Rows from expert 7 of block 5 of the image encoder, named by matrix and row number. Rows with one number belong to one neuron. Each number is 500 + 25 x the weight over its row's rms, rounded and kept within 0 to 999. All counts start at 0. Numbers have three digits each. After the name is the row's rms in percent of the matrix's.
# up: expert up (encoder.blocks.5.mlp.up, 8x48x96), inputs 0-95
# down: expert down (encoder.blocks.5.mlp.down, 8x96x48, transposed), outputs 0-95
up.0 110:472521532517531490507501435503504529449514512500468506469494477462521500533466513518517460462500521488572494469528508500489490506527504477538501495513514542491462492514487537467492501475514484502503497539504467513478517532524506532461477511510481527486506476486489451538495518466518500554
up.1 036:491497491537463528511491489541483523463532524510491536493492516487483558481493536529462494472559486484477524517490476519511505518521524522532530530502459500519520487499530516461482490500516476539487487505523561465526547493547510512494469483496499460520498514537487493459516472462509517504
up.2 120:510504506541499461529503475487490476536536455487486505494504525521545488445510493447497487528528499529486519521518495503482491488502513490493491550522499497517500470529497507437503506479531488482530463501510524512488481532531528491472491478513492515514426466481472466564535515532508506498
up.3 101:533520485490511505483510465483510515510537494457534466499503535488457447530530466544484513526491488520502464430490530474499489503498526528500476481496544539487478503514495534469506497523480492481468471515519475504530482524495512451499493495547559529482510531485483490535492535486516497511
up.4 113:506492507507514503497498505493506526491455466532476512487493429493485519495508502491512534492466470522430508556517493533504528492532437492504539476481486528493541478522497467481502519488528497530497551436465506470522498524505494495510502510503508476479510497531524496465501448486517509533
up.5 113:502489534500481502496486445514510539440489501537456501470472421459491517508475526502543516459480486499519491504517491508500510495482459506529510472492485476501528454518508514480531537496500526538512500477470510495478552495490492539485476517495478481473513522523530506526513446483510494533
up.6 092:483487494482522455488547508503494446472509473490506496510509521534499478497513506522541514489500474562458513467480514508531480502535547499491490494495532511505500501517537482476492502491465498476488525475489477497519478515505501487476457492537560543491468515452449500507495520545491499565
up.7 107:505479511531488484519504497514515483494477541589462518503497449517524498492470528498534498456484497463496498551520491504508514497521514494496522470483473514493535479535504498507499521480513528546496506442442510488494524451499490521489486522462453459496516503519528510480500461488500489534
up.8 134:520428477485495492502521536491512468484502493495457499518491508527525478471536485505551505529473467525490514499494508563499570491504451531527508492507512512488519505495520432534469497472559487477487514506484497467521486498514503475516532505473525519487512488499516506459506504488524500540
up.9 114:501493518531465499500504497505497505449475512553447503490494444504555501488456524518539494448475466499507509555515492489497515502501500484498505493486478482498529472533491462517518525488479529528554505503475517494484550482494503531460481505492449480496515491517513494489498426501509508522
up.10 056:485489499535482507478445511550480487490499554522486545485486518515496516498478528503489476501496480536519542522498474503513505469510468496536515513516459498532509435483490460452468516480504494500506501469505536494524540477527466481506477526482512480465486511517498470530519463466444478518
up.11 100:486453508508492481493514434522511557482500495555475485520471498449546491508481514487523492459511521497500491478524497504509481523527506501551502491496486535493473517486530473458520496470483485483499495536509513516516534529540457514483472537503493515475522504469536458518497493500475460549
up.12 103:517521477517544518496495481488527495520510473500502479505518511473443463498549494535466495516504513463493498482491489491503485490555527490519502479504528565491495509512456529467480509528466495493457427514495463499546501526480529452487494497535541514513504519523491503539492525479515491472
up.13 039:492521496482500549505479485496492516508516500511524558454522485488489524521507563531501442476510484535490535502505507521490546494510473494531536516499502503566484518501481512530467493477518510527503493500516548495512538496546444534525471523476511461490503533468527504502525503517469509513
up.14 103:483463486488495501473511470526507440480491524512454493530500515521547485454485508476521530509478462527504511522498502566498517496510496516512513475481512515503505497514478458495487511472506522522487457529483498474531496435500499490507513539431528513503505525480531493462514479487513472559
up.15 109:522532474493537533493499442487521548524523523467487489518475514444467461507516475530512498510486515476519483467486503491489489497489499539526505537492515529486462508499478506507502480514524510487452425553512513477523507508520504460470501519523569493510520534520502516531505522496523498510
up.16 097:562516482510533499494496470493529501490532505484499476462487525465440479512512502536475505521496503468544502459542493474480480497534492479527515473525515549490518489500468514500496515519451505504482467509506483514535503518494548464472479490536540523534506547510481464526515517482515476461
up.17 115:500455489502469488500525520514496438471503499518464496527494492545545487451493506472528517499491456518478524522496506532505562501503541491496495501485503493491535510517513433512478499444512520504513516531452515450517508463503513504492503506447511478482495499501517494471513470500509486558
up.18 095:552530515501539533467512474494509511470482498477466497480487507474495497502499488466512524503467450537479499508490477514496485500514456493493514464489507523505578496514491499540542540522465499503470497457507461513486499477496551507517508506471541483485500550490501495505524484447540503542
up.19 095:535543492540529550478489463504509522492521507462488488482493509450428479518518494544480491509494501513515496445507496475479486479501455512541497498515515544480498487501480511513512500523451493474462479512524486503493523525513524463498490490543532528514536526514488485563495508482523481470
up.20 084:494553506556518514517478447520505496486525511485485522456468489481482502481468469544480479489524533527548509482512479460490493502515467451497523503532484510521516510494481516478499516513481485502529501517504494524525537503517537487453457503521462516494523515487463468539506484508519457443
up.21 137:534474471526503464499490480491520490509527478515525485492512535515502473478499505538466504513508539500535507471520492471489481480580554478494501475523502568497493505491476521476489520505483497496492440523495466505562503509490527478443483494516540518544491491485459477500482514507516490486
up.22 120:539540503505537547479485434500519560510499531465473484505448483472498517488501484509479500521468496506512495480483509541491494489495450532522544505496506520492503480488465501503494483520515485529459440498506513470502512487483518465513512505466540514486530551509499520506501505470545472539
up.23 104:488465519519445500501517502517500485469494495542446503509494452516546475492494523493540488492494479507480500519503489520508562512491521502505510496491499499494528496518507430514466510451507506531506531528444514472513556492526504522490496504475479467488494513513529498470510461483485504575
up.24 103:496516530516488520462484526486491502436465492506483509478476473529516522512440540537518465465498450537495513493513494472487522502498467501517496500498472466493537461495505490499488532505464503524569522506477509495469535496505510489501472484525454514485485501530511492492514440481497470549
up.25 127:517472473519467468517502489495533480512528480530490498507522557533511475457481498505459522506510538500510502498540486488458477484533553453485501476521527523529490510484494520489489517496457498496508445527472471496499490501504564507455500484503506530538476485489451475482491510543518484466
up.26 134:515507517484487465510484471488499533528572506484501511516495525499508491478517468472545480526486501509507485467463510523507499506482476536507500529481509481486439493504478508484493461496529506491476435557492513492519501517526470495467488493520560523501499571511478485538513518547493486523
up.27 125:484504496513468469510507517504494463515525525496508490526518538551529480466457502522533492492509527439534496471507499483513511498508520490490485514522524507495430505517504506520461495456505513487480444556472473498533503500483520524415498520486508525526492476480471489503493517534483493528
up.28 095:458526533534484521505494547515515496463500486479474525479483524487509512511467532500555484494498510492571529442502499498475507478512452458507505488517511509548461492463488505504464502507500513503516478514494489521504509527548540497510481472521458477516476493524457450526513524464485500500
up.29 092:495455473500517479492530493527506436488488496508489480519519511522515476482488504528492504507511499473530519505507472517488476457536548485518527484550504544490506482519503514520490538495479494505451450541488462485542490451453552476495520533492522508524492495482489511451491511463540480507
up.30 098:455479523545476499501518495523497468495484477539501495493485523542527510469459563517523484437514461521513518475514515515518532499522517456514489438511497494487489465506498481481492559470496502518536501505486503478521524470504519494486485489467472480491473470508499484503516465477509485562
up.31 087:529486467513513495488486462505514479499507505506501484502533502477450474489518505523488497511501505443536491491526484487488476484560530468506504466546494589492488474517483538501470534517459499497469421514503477498526510505483507476470489498499520509547513489498481478510504516473546501484
up.32 136:490484517514465538505503507535505448468474537514454490510512513551542508477431520487514502488495466492497507515502502519505507500499493468490507496494499490513536507522477485544507521465476517516545491518467515467484509439486518514494510493408485482520503478506526507460498467476532494511
up.33 104:456509522473488510505505506484508498429505496473493499504500536509483485523472486487552477495505448569459506452483534494489491518494541503513485521501526499506506518503511505508526507496441508475541560527494478518467492503534497504464471496523523513483492550461476479528523514504512512538
up.34 063:484497483494488519495485488490521471518490490511456492472462507478434472470490496481487543492522481467539541519499507532455493456503525478522531487571496517527509537474446512494496512458489494506510460520509541548508482504472505480488511522483540470507510506499496523486525525459519498470
up.35 044:461455525525507534471504470506488545506488538530502515504520467474533525471518543502501495500513510503500506487477485487486498462504511468543483520521446472523512467535493477463469554451529519545509503492498508447507530482532486480547458461527497482511498498479520484491504504484474496477
up.36 102:540512477502497484496506435511510511541551499471518465501510546493478470514526491533502503520527507491509475437494532465502485485491528516515470484515520547485459503505495515469480490491479487487464435552492489505534506495492509472463498512518552543516509524484504501536484530504512472481
up.37 054:543510526517475499501486488498522521501526571526482559526495467495519553464492537509514470499524512495476546519455474503482502478480449510541512531496466503531476461500490483493492530469500486520490498488522535480533526479511511505501473504452496509494475520538512470498512470495517496555
up.38 123:504497489516480529497503479533506469496467534532470512526501485525535522470472500475497507516485483490470513556498493545518511499497480491482515481482480493524548487504466472533533513473523523540526483499475546473506494438481505491479521500402521466530518485496537511501487487473521494496
up.39 098:512517513517547559497503444502490513472478528464468491506481487485498499494466494463510491499481493478520478464477496549498482495480473485490519501494511523492506507507472524529534521511483515498458466525512506492480492462483581487498515524474560462481515499484504518504510500445549481546
up.40 038:511507543511519510494483491493468538460539540512493536505460517484551539470471506506464497449514481476496570499489467506465487471522493476505534534506478519510475509501461489500490484480527450524490473504484531470521519489539504485478487483480486479464465509518497506509494439481480498504
up.41 084:523518487526493502468495469510510482426497493487485500493485521497529491510455513515498509472550454538507494466534503501518494487516483494539485470522514527498495500521511518478512540492420498484513497494478464513499522526512570498441468465528500510475500529470484471502542489502503481518
up.42 043:489493485504489441512536517504514497480473510498471532481487487498501505515503508525532469474528475489528545504511480538444494485513499454543540513517488485523490459494461506522459538475518487470504472517463506502474528498495456518487494468518491446474470546485544486519547497484481479516
up.43 112:527518515515511523515471465484439530419496502486494518461498516469527493529448494491467500459521514515552510493513484481498481513464492443485496520492493502517526489491512523503519518515471527494542513507532504514459512468502549534480487513527452487482490495473497493526525485538510508469
up.44 112:522510527488483530486482518486506483434459474496465513482477450489525503499490526523507478476487443540507533506501489512517541508501425520525512498498482466492524453514516481499515549515468499507523542476471513503474519505507530502513480477524468526481483514531505498506538437491499493519
up.45 116:514496499511507507481493468490521527492471474531460506490470400491522491482496501485507508478474476513472507563509476531516498490515449488500523467477473495497551476530511489499518546496511503545492520460476518491508525493479530513479500516488497471465521499533523518490514431492513506529
up.46 036:477486486519496494462444499495505515490548534511473557533481490498461500503513536491484454455538491486524528525516483495493519483487472493491528525509467537484507466491537473496518511524520468507511523492524543461540519475535503553504479463520524509468483515514517493529459503488498458513
up.47 088:512483489502481500523492504501447487490572506488486523462519470475487463480522490495537509503506529497563522495484473541452480473500477499489538496527506506523511505451512499501479504483525471491476438530526529478494494496519537530455529484541501519534496493480494491504518477553495526477
down.0 111:513511462508487499461496525526520499501470482484525479527523565536505519500507518505456491458518542480522472487496479472534497509511518503486481516486484462485515530508565508483523504549450497425537491486531512531507489539507472504500536467518518500480496487491508497527488481521475462481
down.1 049:463502539521507471505544517505464493506513497508518466465498494505514550499473497480526518541470482485488459531525490525542516522502502463518517538506466522479466461481442502527464481496464479499476493478500542491498508483530546509456488462485523495464512520512479517516457512477507455514
down.2 132:519477520514441477529494489548471515519542534527489512522531452490501520513503499461489510511511483498498523519494487525464531477462537488497504515512480462525472513527504485457492494488497510508513474517479583462494525457531471541488485487504474508478471539511515511512510467539477515476
down.3 098:506542478510493490539520491484509538511489540470494471539529503495474448519492468495495473528526476465524459500438516508480506529477560498531518505511536492486461501500509497456513527507509510503509492555489544491502486445463521489511497523497499485523535513524517528468485487495500502447
down.4 113:530503488503484488518474464522514474468515475550505492482496502473503492525500508475468475517500484484513539496512472493484496450550492464523493496545463531502491482486480516499529554492558485511529533481478505539556517506488543511499473525470496498489492546480524472503521520474541528453
down.5 115:506515475475520512470514494527502506497484460481537494480483500470493471514535516535480462502508494541496524480506479511485493488512487499519487525509528504478487519460512512478518529543487448432512532492532517566526486550539508449490496492521499519482455516504455491511521528464510513455
down.6 093:477513497488476489534514516494486513457504534493502449522536528497511485567486511544497493485490487452530474478472498504511522493501524470547495495501525510464493504533494502489423472496543501508474493526497522532501509468443503514512521515475455493507530531501567514486505481512512520487
down.7 105:466485475480513518471493515495501501524480455511514491473491535486492475534515526521444461492489497493494491470528489469497506466546475483499485546524500529476487492470532540517499517523511473448494506512524496541527473545501514451487503506532456537521469464503468463526474541495489517471
down.8 139:472535505461471546503507499545495529474454522476481469491499497488503511542503529508469492460483471478475500500505508483560524523498497489507470481491524493479499465522477502516495533540481492491508530496517523505491530475503494509542508474479476468497540507544568516534516470432498483493
down.9 111:518459495470517481482518510494476467517486456519523495455479506455529473497530526511491486483494495501512491487508503502496518476540469524521455537510507521464450469472540548518526512503509461453488521497520493535552478559533497478509459509519527491481474481523477482523505494504482527522
down.10 052:498458553485518514526510502520513463527526473487452444460466513487493526518452479484517515475517505484517442490517474494474488507490506545515490471495469517478487513506561487513535481500514479476472494538511517507539519470517504528458487495479514521500544511482502520516479537507456477521
down.11 105:527510473545487492491512496536469530498517506492504481516507532483559507476522491484515525495537510498566480515482475466521505496489547511499506522491501497509470524512529468460467484507445497454458482503523565493485513503535463525485494498476482496504483496480498495536495464546458461510
down.12 097:453528465510489487536513502512500510499529492456482479520519505507460479502486471521506466514534477476531492516485521504499497527506566482529491511541541487499493523494489482460482523493508500506488470567470543513471519466485545488444500500502500515534517512515491514485489477484538472434
down.13 048:532524474494506489553489500536503514523515553460501496482533513531482507521456497476519444520516517464485488495487490488520503484522492501515509508505526522484448520523514494540508507488531471555508551485528489496499449505485498484456496456538498440464485513526523531485531482500483499513
down.14 098:474545482441487485498490522511506510497487502469555500494480509518540511556525536496449478480531499480495495484486524475531532492520510477493453561529516479455454491531542520479500493509479478459500536504542539534495496514525479495499480480505483511496489507532531521521495514485466501501
down.15 104:491551453522493509514485510498516536542501536465522465540509484489488473519495466500502495515549470484518473530483514497470487538489545504501488528501528479513477510544476500434489518515462483496486487525479537477460487477486498512461487501516509498515534507566501545519499479486507483459
down.16 092:495521472505470491527545529529549510524497499482527480505561516509477476495508509516521491491526477443521500496481506478488501498520559510507501512528505493488446529502539482465515538513501516479501452542522552531498495455487506486479503512485548530514528519537519539477470502495518478479
down.17 111:458502514487500522493512506505461514501475513501500467491478538469495498563513541512456448459537483447510490483534499445535530510517495508508451514490532505456451497496538504528491516498485495459501533517521513534495511531514502493542516478495463504512511481526520484511503504458466496514
down.18 088:507551471475487493444497513510496521494457526482512493470531507489439476520520526518477448506492490444517525485464505490506485504524507476542483510533528514475470490478492502480538514520505464494464500497548514534513523504531534455520493505497536515521497529496471524508528536468503466469
down.19 087:507517471477506480527524510502523524511464515459526443533528519519480482476516481501486450497537489432514500523463513515481488495505543484512520516514517510527481522505521484455520534493492496479486463550517546499483523447488516460486474516483522493474507525525493543492468507461504464483
down.20 089:528498501480505476495510547513490464516453502502518482492512527499546504486521531466484530477482503454483474512472471526548535471521506519504469481486514487506519510497516493563511489537510493495483476452532487529501462482458495495514529462457492478534538495494480528547499473455463519509
down.21 122:464507458517478477533547515506525497478521480494483484543529502517481434509481511504518472509509480470551501522491520534473498522484523505534527516525521480471468510508537497458500510490507499438517471555493542512517504478507505494460491509539489552513497507501515508469494486523525527452
down.22 124:544512482489500481477507459494514533517479520457530470501505474478466490527521474494487491514528462500489485510485524464497480545503543523512459527511513507467465461512473508453537508509480494492482511515510539500484518520510493462479463504501554481466501521583521520538520513471490487499
down.23 099:458496513472504534503495538503487513478484490531513486490485503479492463536529550525494451450484494468542500495522467458527500479528486494519460508523522514455486479478544534481474539486494481454481507496548519550521498526522521477514520507538466519523482464512494468520498504489494482522
down.24 106:524457479484514494494530515535455485503513458536489524489510487477521503481521521455520489482485494480522518485523444566518527482497447541507467526519468493487501504447539522493496506500521479470540526518518519536559509519527474499512482527513508496469458490471480489517516518513512519506
down.25 125:491499456496456500528553530513501458447501476512477515500538499498498455488492529490519451490474489497561531509512525538480516508520463473529487523528503475483474509487548505499499515486491483486543516567507541511523504503513517485464486490488516538520479510502481501468520472524495521460
down.26 134:523502501476438497529530494527473494496504536483491515553529491505495499518525483445482534507517450497480491524470514513506526517451520502491479494502466437515506500522498485488484501491455506490534514485461573489482500460497510522518479487468476476480508540521536518491510460505486522468
down.27 115:485459430504456501482559523498487485478503491479496486532526508518507467522488504487452519488517534476533499517514548507515532541491508503500485513537494432479504522516539507483470491500454495479507528542474520479503527491504506502497519478533512515550495489487492545472487467520488502459
down.28 094:489468481468488553509520535510491473497452471474470492512537499507503484494548531492489489457490495461537509525480456491536494500529495495468471492499461468490479484520547524492487510516510525430466491476551510479464519520452509513501509464498507504514513481518515531495486456495489533508
down.29 085:469527494486475522515518548514532509484481493463519473500512505517496476499475515522461501483515469488516497494495527501496475528507504485517463540548519476466497508511519505453483522528487495447538483562516541545480518478516517474484508461531497555538502485539485533487497477481487486449
down.30 102:471452505450483496481563575531467460498497477500466508527500491481545475491514529465479496471518532431552490498514496510517521513480510519506480496504490490468486507488536533512486492492484484471461497499535538514509502506507513530511505492491492491521491477511497543474496472480451526508
down.31 083:493532461509493511543524536524548501530480469467500486502524537532453469506459523523482476481552487490527484525490515501488501514517514513517488518570494510481504513512501486453468499515489462482526491556509539535513491477485512482487504483500501499540546493530494517498483497527499465445
down.32 137:469499490466491515452537535516490463512476468488545474467507528512515490499550531499463490464510508464467489491519533479545508518539508525502455538505526502480468527492517518508504504516479471481508508492555506509531487545530490476517506473515515516530464469529480493513488516476465500552
down.33 112:525493519449482500469525488500455492492484545479515446522507526476511492526509496494481509483508493471521497491503482490543557482511535549558489475475550496485465495479496503516493519506537507484494518484491501516517526460512481512549524487470508477491523544447535522500516474474522462529
down.34 075:449527515487487538489519478507520499502524484450471500502445476489498508475451551511521526494515435514503494501512522503499523502487495507466487533494484436487519488537520468514466488517475513526529532554533492499476476530496542508503509455527485506503507506536463523535487490490495491529
down.35 043:492485510512537476516493469514475494436484515533480500524485511536468463506552467496487510498558466536458490484486524491521511536494503484518498505507481500472505477563499490486479486477525482522518511470484489551478511542468488511522498524523539541520522527529453521478499501478487493463
down.36 094:485531472496455488553529519522500528505510515475482491554512499524497461483500487472504465546542467494525484513466526525503492529488559516513502530533532474475455524504529511465494506493491517490472494543482553503459484462496517515475502511510524502509526503511497551474501488519504504449
down.37 049:490490526478514533519498469548480523496511502522494508499490544515534501550492460520480485512524487452528497516476503508548490518434523482521497525474536468464477481452532483488492437493508525492506474485483520514498472472512473494518545474515480493489529476497545506494455476505479481473
down.38 122:482515494487479506466503510516501510508461491479560478470510533510485505520539527489469454467521503504462495474510532457521530509558494489515476575498515519475465501489517519512486489508481489474503518483533490488502493554523489484515474469515539506520457517522469490524471548507472506541
down.39 097:502507445468490500444500474477499520511487497476557502516507495534455486509514498513467503509510486494472484509502552474524493537521529482523485524510525513466468481528465517484501516503489483494491477486529529489530491489522519432508456485528566478524464538549478502516502488491475478480
down.40 040:483520459525484525459506502495539528528473525475480505501516499498499464476496504497492512468472526491510504536499526567476551525497495551506497527500513439481517510507471509504541497497482481548528471449513475528479494559516451485517468492459533490495497481518497500518505524522490525512
down.41 087:518443480484453484457542513480480497495494504511469484535509525482481467512523535481484468469500482449545584506485445527504517483518504493530484515536527487449462494487526477510511490494524484483483513518518527523522489481542476468517500492477486526481502507514503506492504498516505543486
down.42 045:479498506483487525511511518554450491489474485493473535534544513503541506505509463493463526452549489483494472516460525502507515510480538496443489515498480490481495492524505486496478496512523502455529527502500504583484526507523527537499522472495502504533520485486502503482464534487492451530
down.43 120:545460470465524464467531514500481473501475486520546494475526494492496442482548483504478511496475504482512535538484511536499511469524523509533486464500486498477509500497520491490537534508511445472504520489544518495557483518513469452500503509483552478500473503471471524532514479486525505505
down.44 122:544459496522507490512525526516460472469509472536490526473503484465466479494520535492524470499494490455557529466498450514493532477527479506539494505538470502504480486455530514515527517498527445469519517502504508534523508532527493495528474504515543485477462514484475480503540498510512526506
down.45 122:531504488490492497451489480513495504492502471539522533472507521475468474538526512516478462506500511504526510474515490512477499467558480474570482501531472548497476510465498528485529540505526458485522502488476509541532497508516517460476454506478501517480471526492471473536538517505532500471
down.46 047:508540520490450497490477529467484489496528530518566503486532508519429472507497508488485521513508482529490483495550485495493496513457558496520549501469532493487508478524496515545494512524514510494512450547550534470493452491478470491490534512517502485495482512490493488499488499525513533501
down.47 088:482471472524473526474510510477515520477473507522525533507529481493439472520503528527522509491473494472517530517502482470490457524507514456529537483510480528500508489513496493495522571535541481532506516538483548474486493447480522472483473516466478504500483513476516522465500498464533480473