A small contrastive image-text model, trained from scratch: text encoder norm layernorm, text encoder activation gelu.
Rows from block 10 of the image encoder of a small contrastive image-text model, named by matrix and row number. Rows with one number belong to one neuron. Each number is 128 + 32 x the weight over its row's rms, rounded and kept within 0 to 255. All counts start at 0. Numbers have three digits each.
After each neuron's rows are labels from the 100 images, of 14848, where the neuron reaches its highest value: "top examples" is what is common among them. Only what is clearly more common there than usual is listed. The data: regions of photos with short descriptions (Visual Genome).
# fc1: MLP up (encoder.blocks.10.mlp.fc1.weight, 1152x192), inputs 64-127
# fc2: MLP down (encoder.blocks.10.mlp.fc2.weight, 192x1152, transposed), outputs 64-127

fc1.139:128120146111109116158188157053100131140126127161141131156146138100126181068190128125128123179111139064146162139196147164011135105130113131126118145129090161114108151146132115109130126131100161
fc2.139:153148160116087088164183148071072081086108180123174173157144125102090193089086102104116158141150146079106143196154159187121133120141070152158111124128126156119102186169151129101118125168073151
top examples: text has "zebra"

fc1.597:195171111142103137142160158096200102138181126103122159211125132148127090148127126147122079139122126138080173129130128112129126058132087106144154123147134134117070141106043090174121128077107153
fc2.597:173129122114134110191118163174135147150185078129074156157166098113115160131149131128135120119129127125151136128177157152084110133148137116111141092149097122114137176134111059150076131084108133
top examples: text has "man"

fc1.114:131116155119079108133123112152114100147181140104144165134180065102100183121115077071100072160136140131133129162150122159030155163181126164128145122152121192090168103152111103128101155116167193
fc2.114:149138159144107138153172126080175079089202117113142186109155098135119138134114132164153101157108176093076082199183139194116143091132162191132141124101158117134084157139076143114118098117135144
top examples: text has "yellow"; text has "train"

fc1.602:142144138036123126171145177089155157104112092170063139128137191115140174106133163132135153096107212074146107149153208169135156107126091104118106127073158106173098159120141125109157098093098124
fc2.602:109132113079182139098151135139174191183129117132103119068091144127208104105126139168187167089113146120103056111122134100198103110114136149110152117104181080180123124131125106127080147098150057
top examples: text has "white"

fc1.336:161145128029094156124163170067104170126131109169132157131101130125162121118134129114140214065137174047090103062112177110151091098113133149097136059153144112152146139151127057144133122192133093
fc2.336:142129113155149107165135106145139118113179122100140137133143165169106110175152158161132102149107092191097129173149123145100153172084139138158168150114151118110084148119049085162068074086122109
top examples: text has "white"

fc1.63:163128132129044117182086144132112134066164134131088166124167096108092167113203126086081116084119182139170150174139114114064144122145133148136120094077112144085176132146128093174132122090108193
fc2.63:092089084103158172124184123145176112105176096134125202095181132156159119122173165188182181141137126122065095075126120150135077093100157133111170113154115100154064176154087093092094115148073102
top examples: text has "yellow"

fc1.656:161140133123066102128121111144138124125192137128115160127122096076076133130146094122068094133153158123159115182118092134046157131155139202127165131139113130093168079146108071177088129093142187
fc2.656:100139181173099145163135107104182084052168142114172142117146097136111120164135116116122096145117195101119081211175142178100186078109168154151110109087160132136112154141104180129121111105174121
top examples: text has "yellow"; text has "train"

fc1.36:188146108070097113126137181081128117147115125150087106107107098135166134122104110111122185085159197111063148104122181151153149075122087110140091076152130095100127125137141129156136110139156084
fc2.36:172136136088108097187158140121150157162161097133109106134145157114116155099133158132148089123105149116116117143177156169092104124076128115138165112114161141162112158118092079153108151103151103
top examples: text has "man"

fc1.99:145173142109106077123157088069142155127164148131122108105120145123127143121186112135116083147130179093127106150145141128131191130099176165141134126066200100172143109149095134151084139151140115
fc2.99:158174151177069112175083084091123133067146125070170161186129183135103120166091152106089180138141184138101084140159148124158159083091048124211118105108135160105088127110103151170116086098095143
top examples: text has "blue"

fc1.353:140164165128060107133109136078144129116159115085123102135128091105113149159142041081070103154123140130133085123135135140074129129155126166156142115138135158115182080149110073179119123122162167
fc2.353:099136166171109134144123090110159067087115131139133146123130077082099142118093112107126052136102154078159073182169141175104169116170160169130109114096165141129126131132135201099180120104161174
top examples: text has "yellow"; text has "train"

fc1.253:157175152115049078138113130135137138136171120125093171100113102103071150124148068074052140194113155113150107149146108098097156140135104147116102129163124162110152140132133089169110162172126172
fc2.253:089143194143098127148115130076135122114098140128138132129134116148143134121070113127118104129119155065122075168135180148151162087165122129115087129076172106148136158135176212117163132130169121
top examples: text has "yellow"; text has "train"

fc1.286:212107156084064109194132186120112098133145177095143129114122110136097179140140113092122174129133142114121115142143169108085117078100111130115103159184102149072149149141144159130138113213171125
fc2.286:150186113135074132161142157072088151138138122125136085128084155085085132128120110086058157120191167133191161166174111125116173125130070113119125102174137133085112093117153105185166166096090164
top examples: text has "man"

fc1.339:162146131085123110143143134114144175159098112175018134109121113130128142072192137135131164147090118052113097092160150108146062117111143143120160058093154075186110127075145138136128157183132101
fc2.339:089135146145152147095109083090147104087121147108187124164098133148133083183130101142164110123127100122120096141093123123151138101099170182118121131169149144199106111148142139104119105170173144
top examples: text has "man"

fc1.696:145165191140054094147130117118139104102152095106103136127124119078098121134116056074065077150124138105153103141130129129075156150165116191160094107131121154127167089127127100147078124139168177
fc2.696:117147193171115113152135103103161079093138142138128122104137053105090144126106091107118065136084152101157069199170121171091165119167148196146111116075162151114149114136126173122166113104160169
top examples: text has "yellow"; text has "train"

fc1.547:193142142097118116152097169153147156147124125105102105157129154141177114150138153130099092116035127127115187124118153110152076105120088072177150119093120174092171129111114152161101142083167057
fc2.547:203135117107109112148141141077110133133174133137128136162111132096121132157116112099135136113145097123117211137157120142105105121111101124145180114181114167118125125132030045159130114143089144
top examples: text has "man"; text has "tennis"

fc1.621:119124135128111131125170109101117124108134139191123149054129133115120173120209146131162164123073099084152124106192111130082102081099096189094152158110126175148127133107130091088160158134109184
fc2.621:117083179080133139146140163132166168133116092126130111108097094124144110104187053084106142143132141119145163058097165090085092088131135090114080086159076160163167144153188132151078159147155105
top examples: text has "zebra"

fc1.61:154117164112127110132193181047112153152110133144124086121161145115104180073156154097128119134111124073171156138173165172048117126146089130131134160134126188115075164146163137087141120106102174
fc2.61:120114133137100117157182186089098079064121127082186192166162121121112166118116125124097191145176116102125111152123153162112109117131081118178077119176097171100106175168183119100118103143052148
top examples: text has "zebra"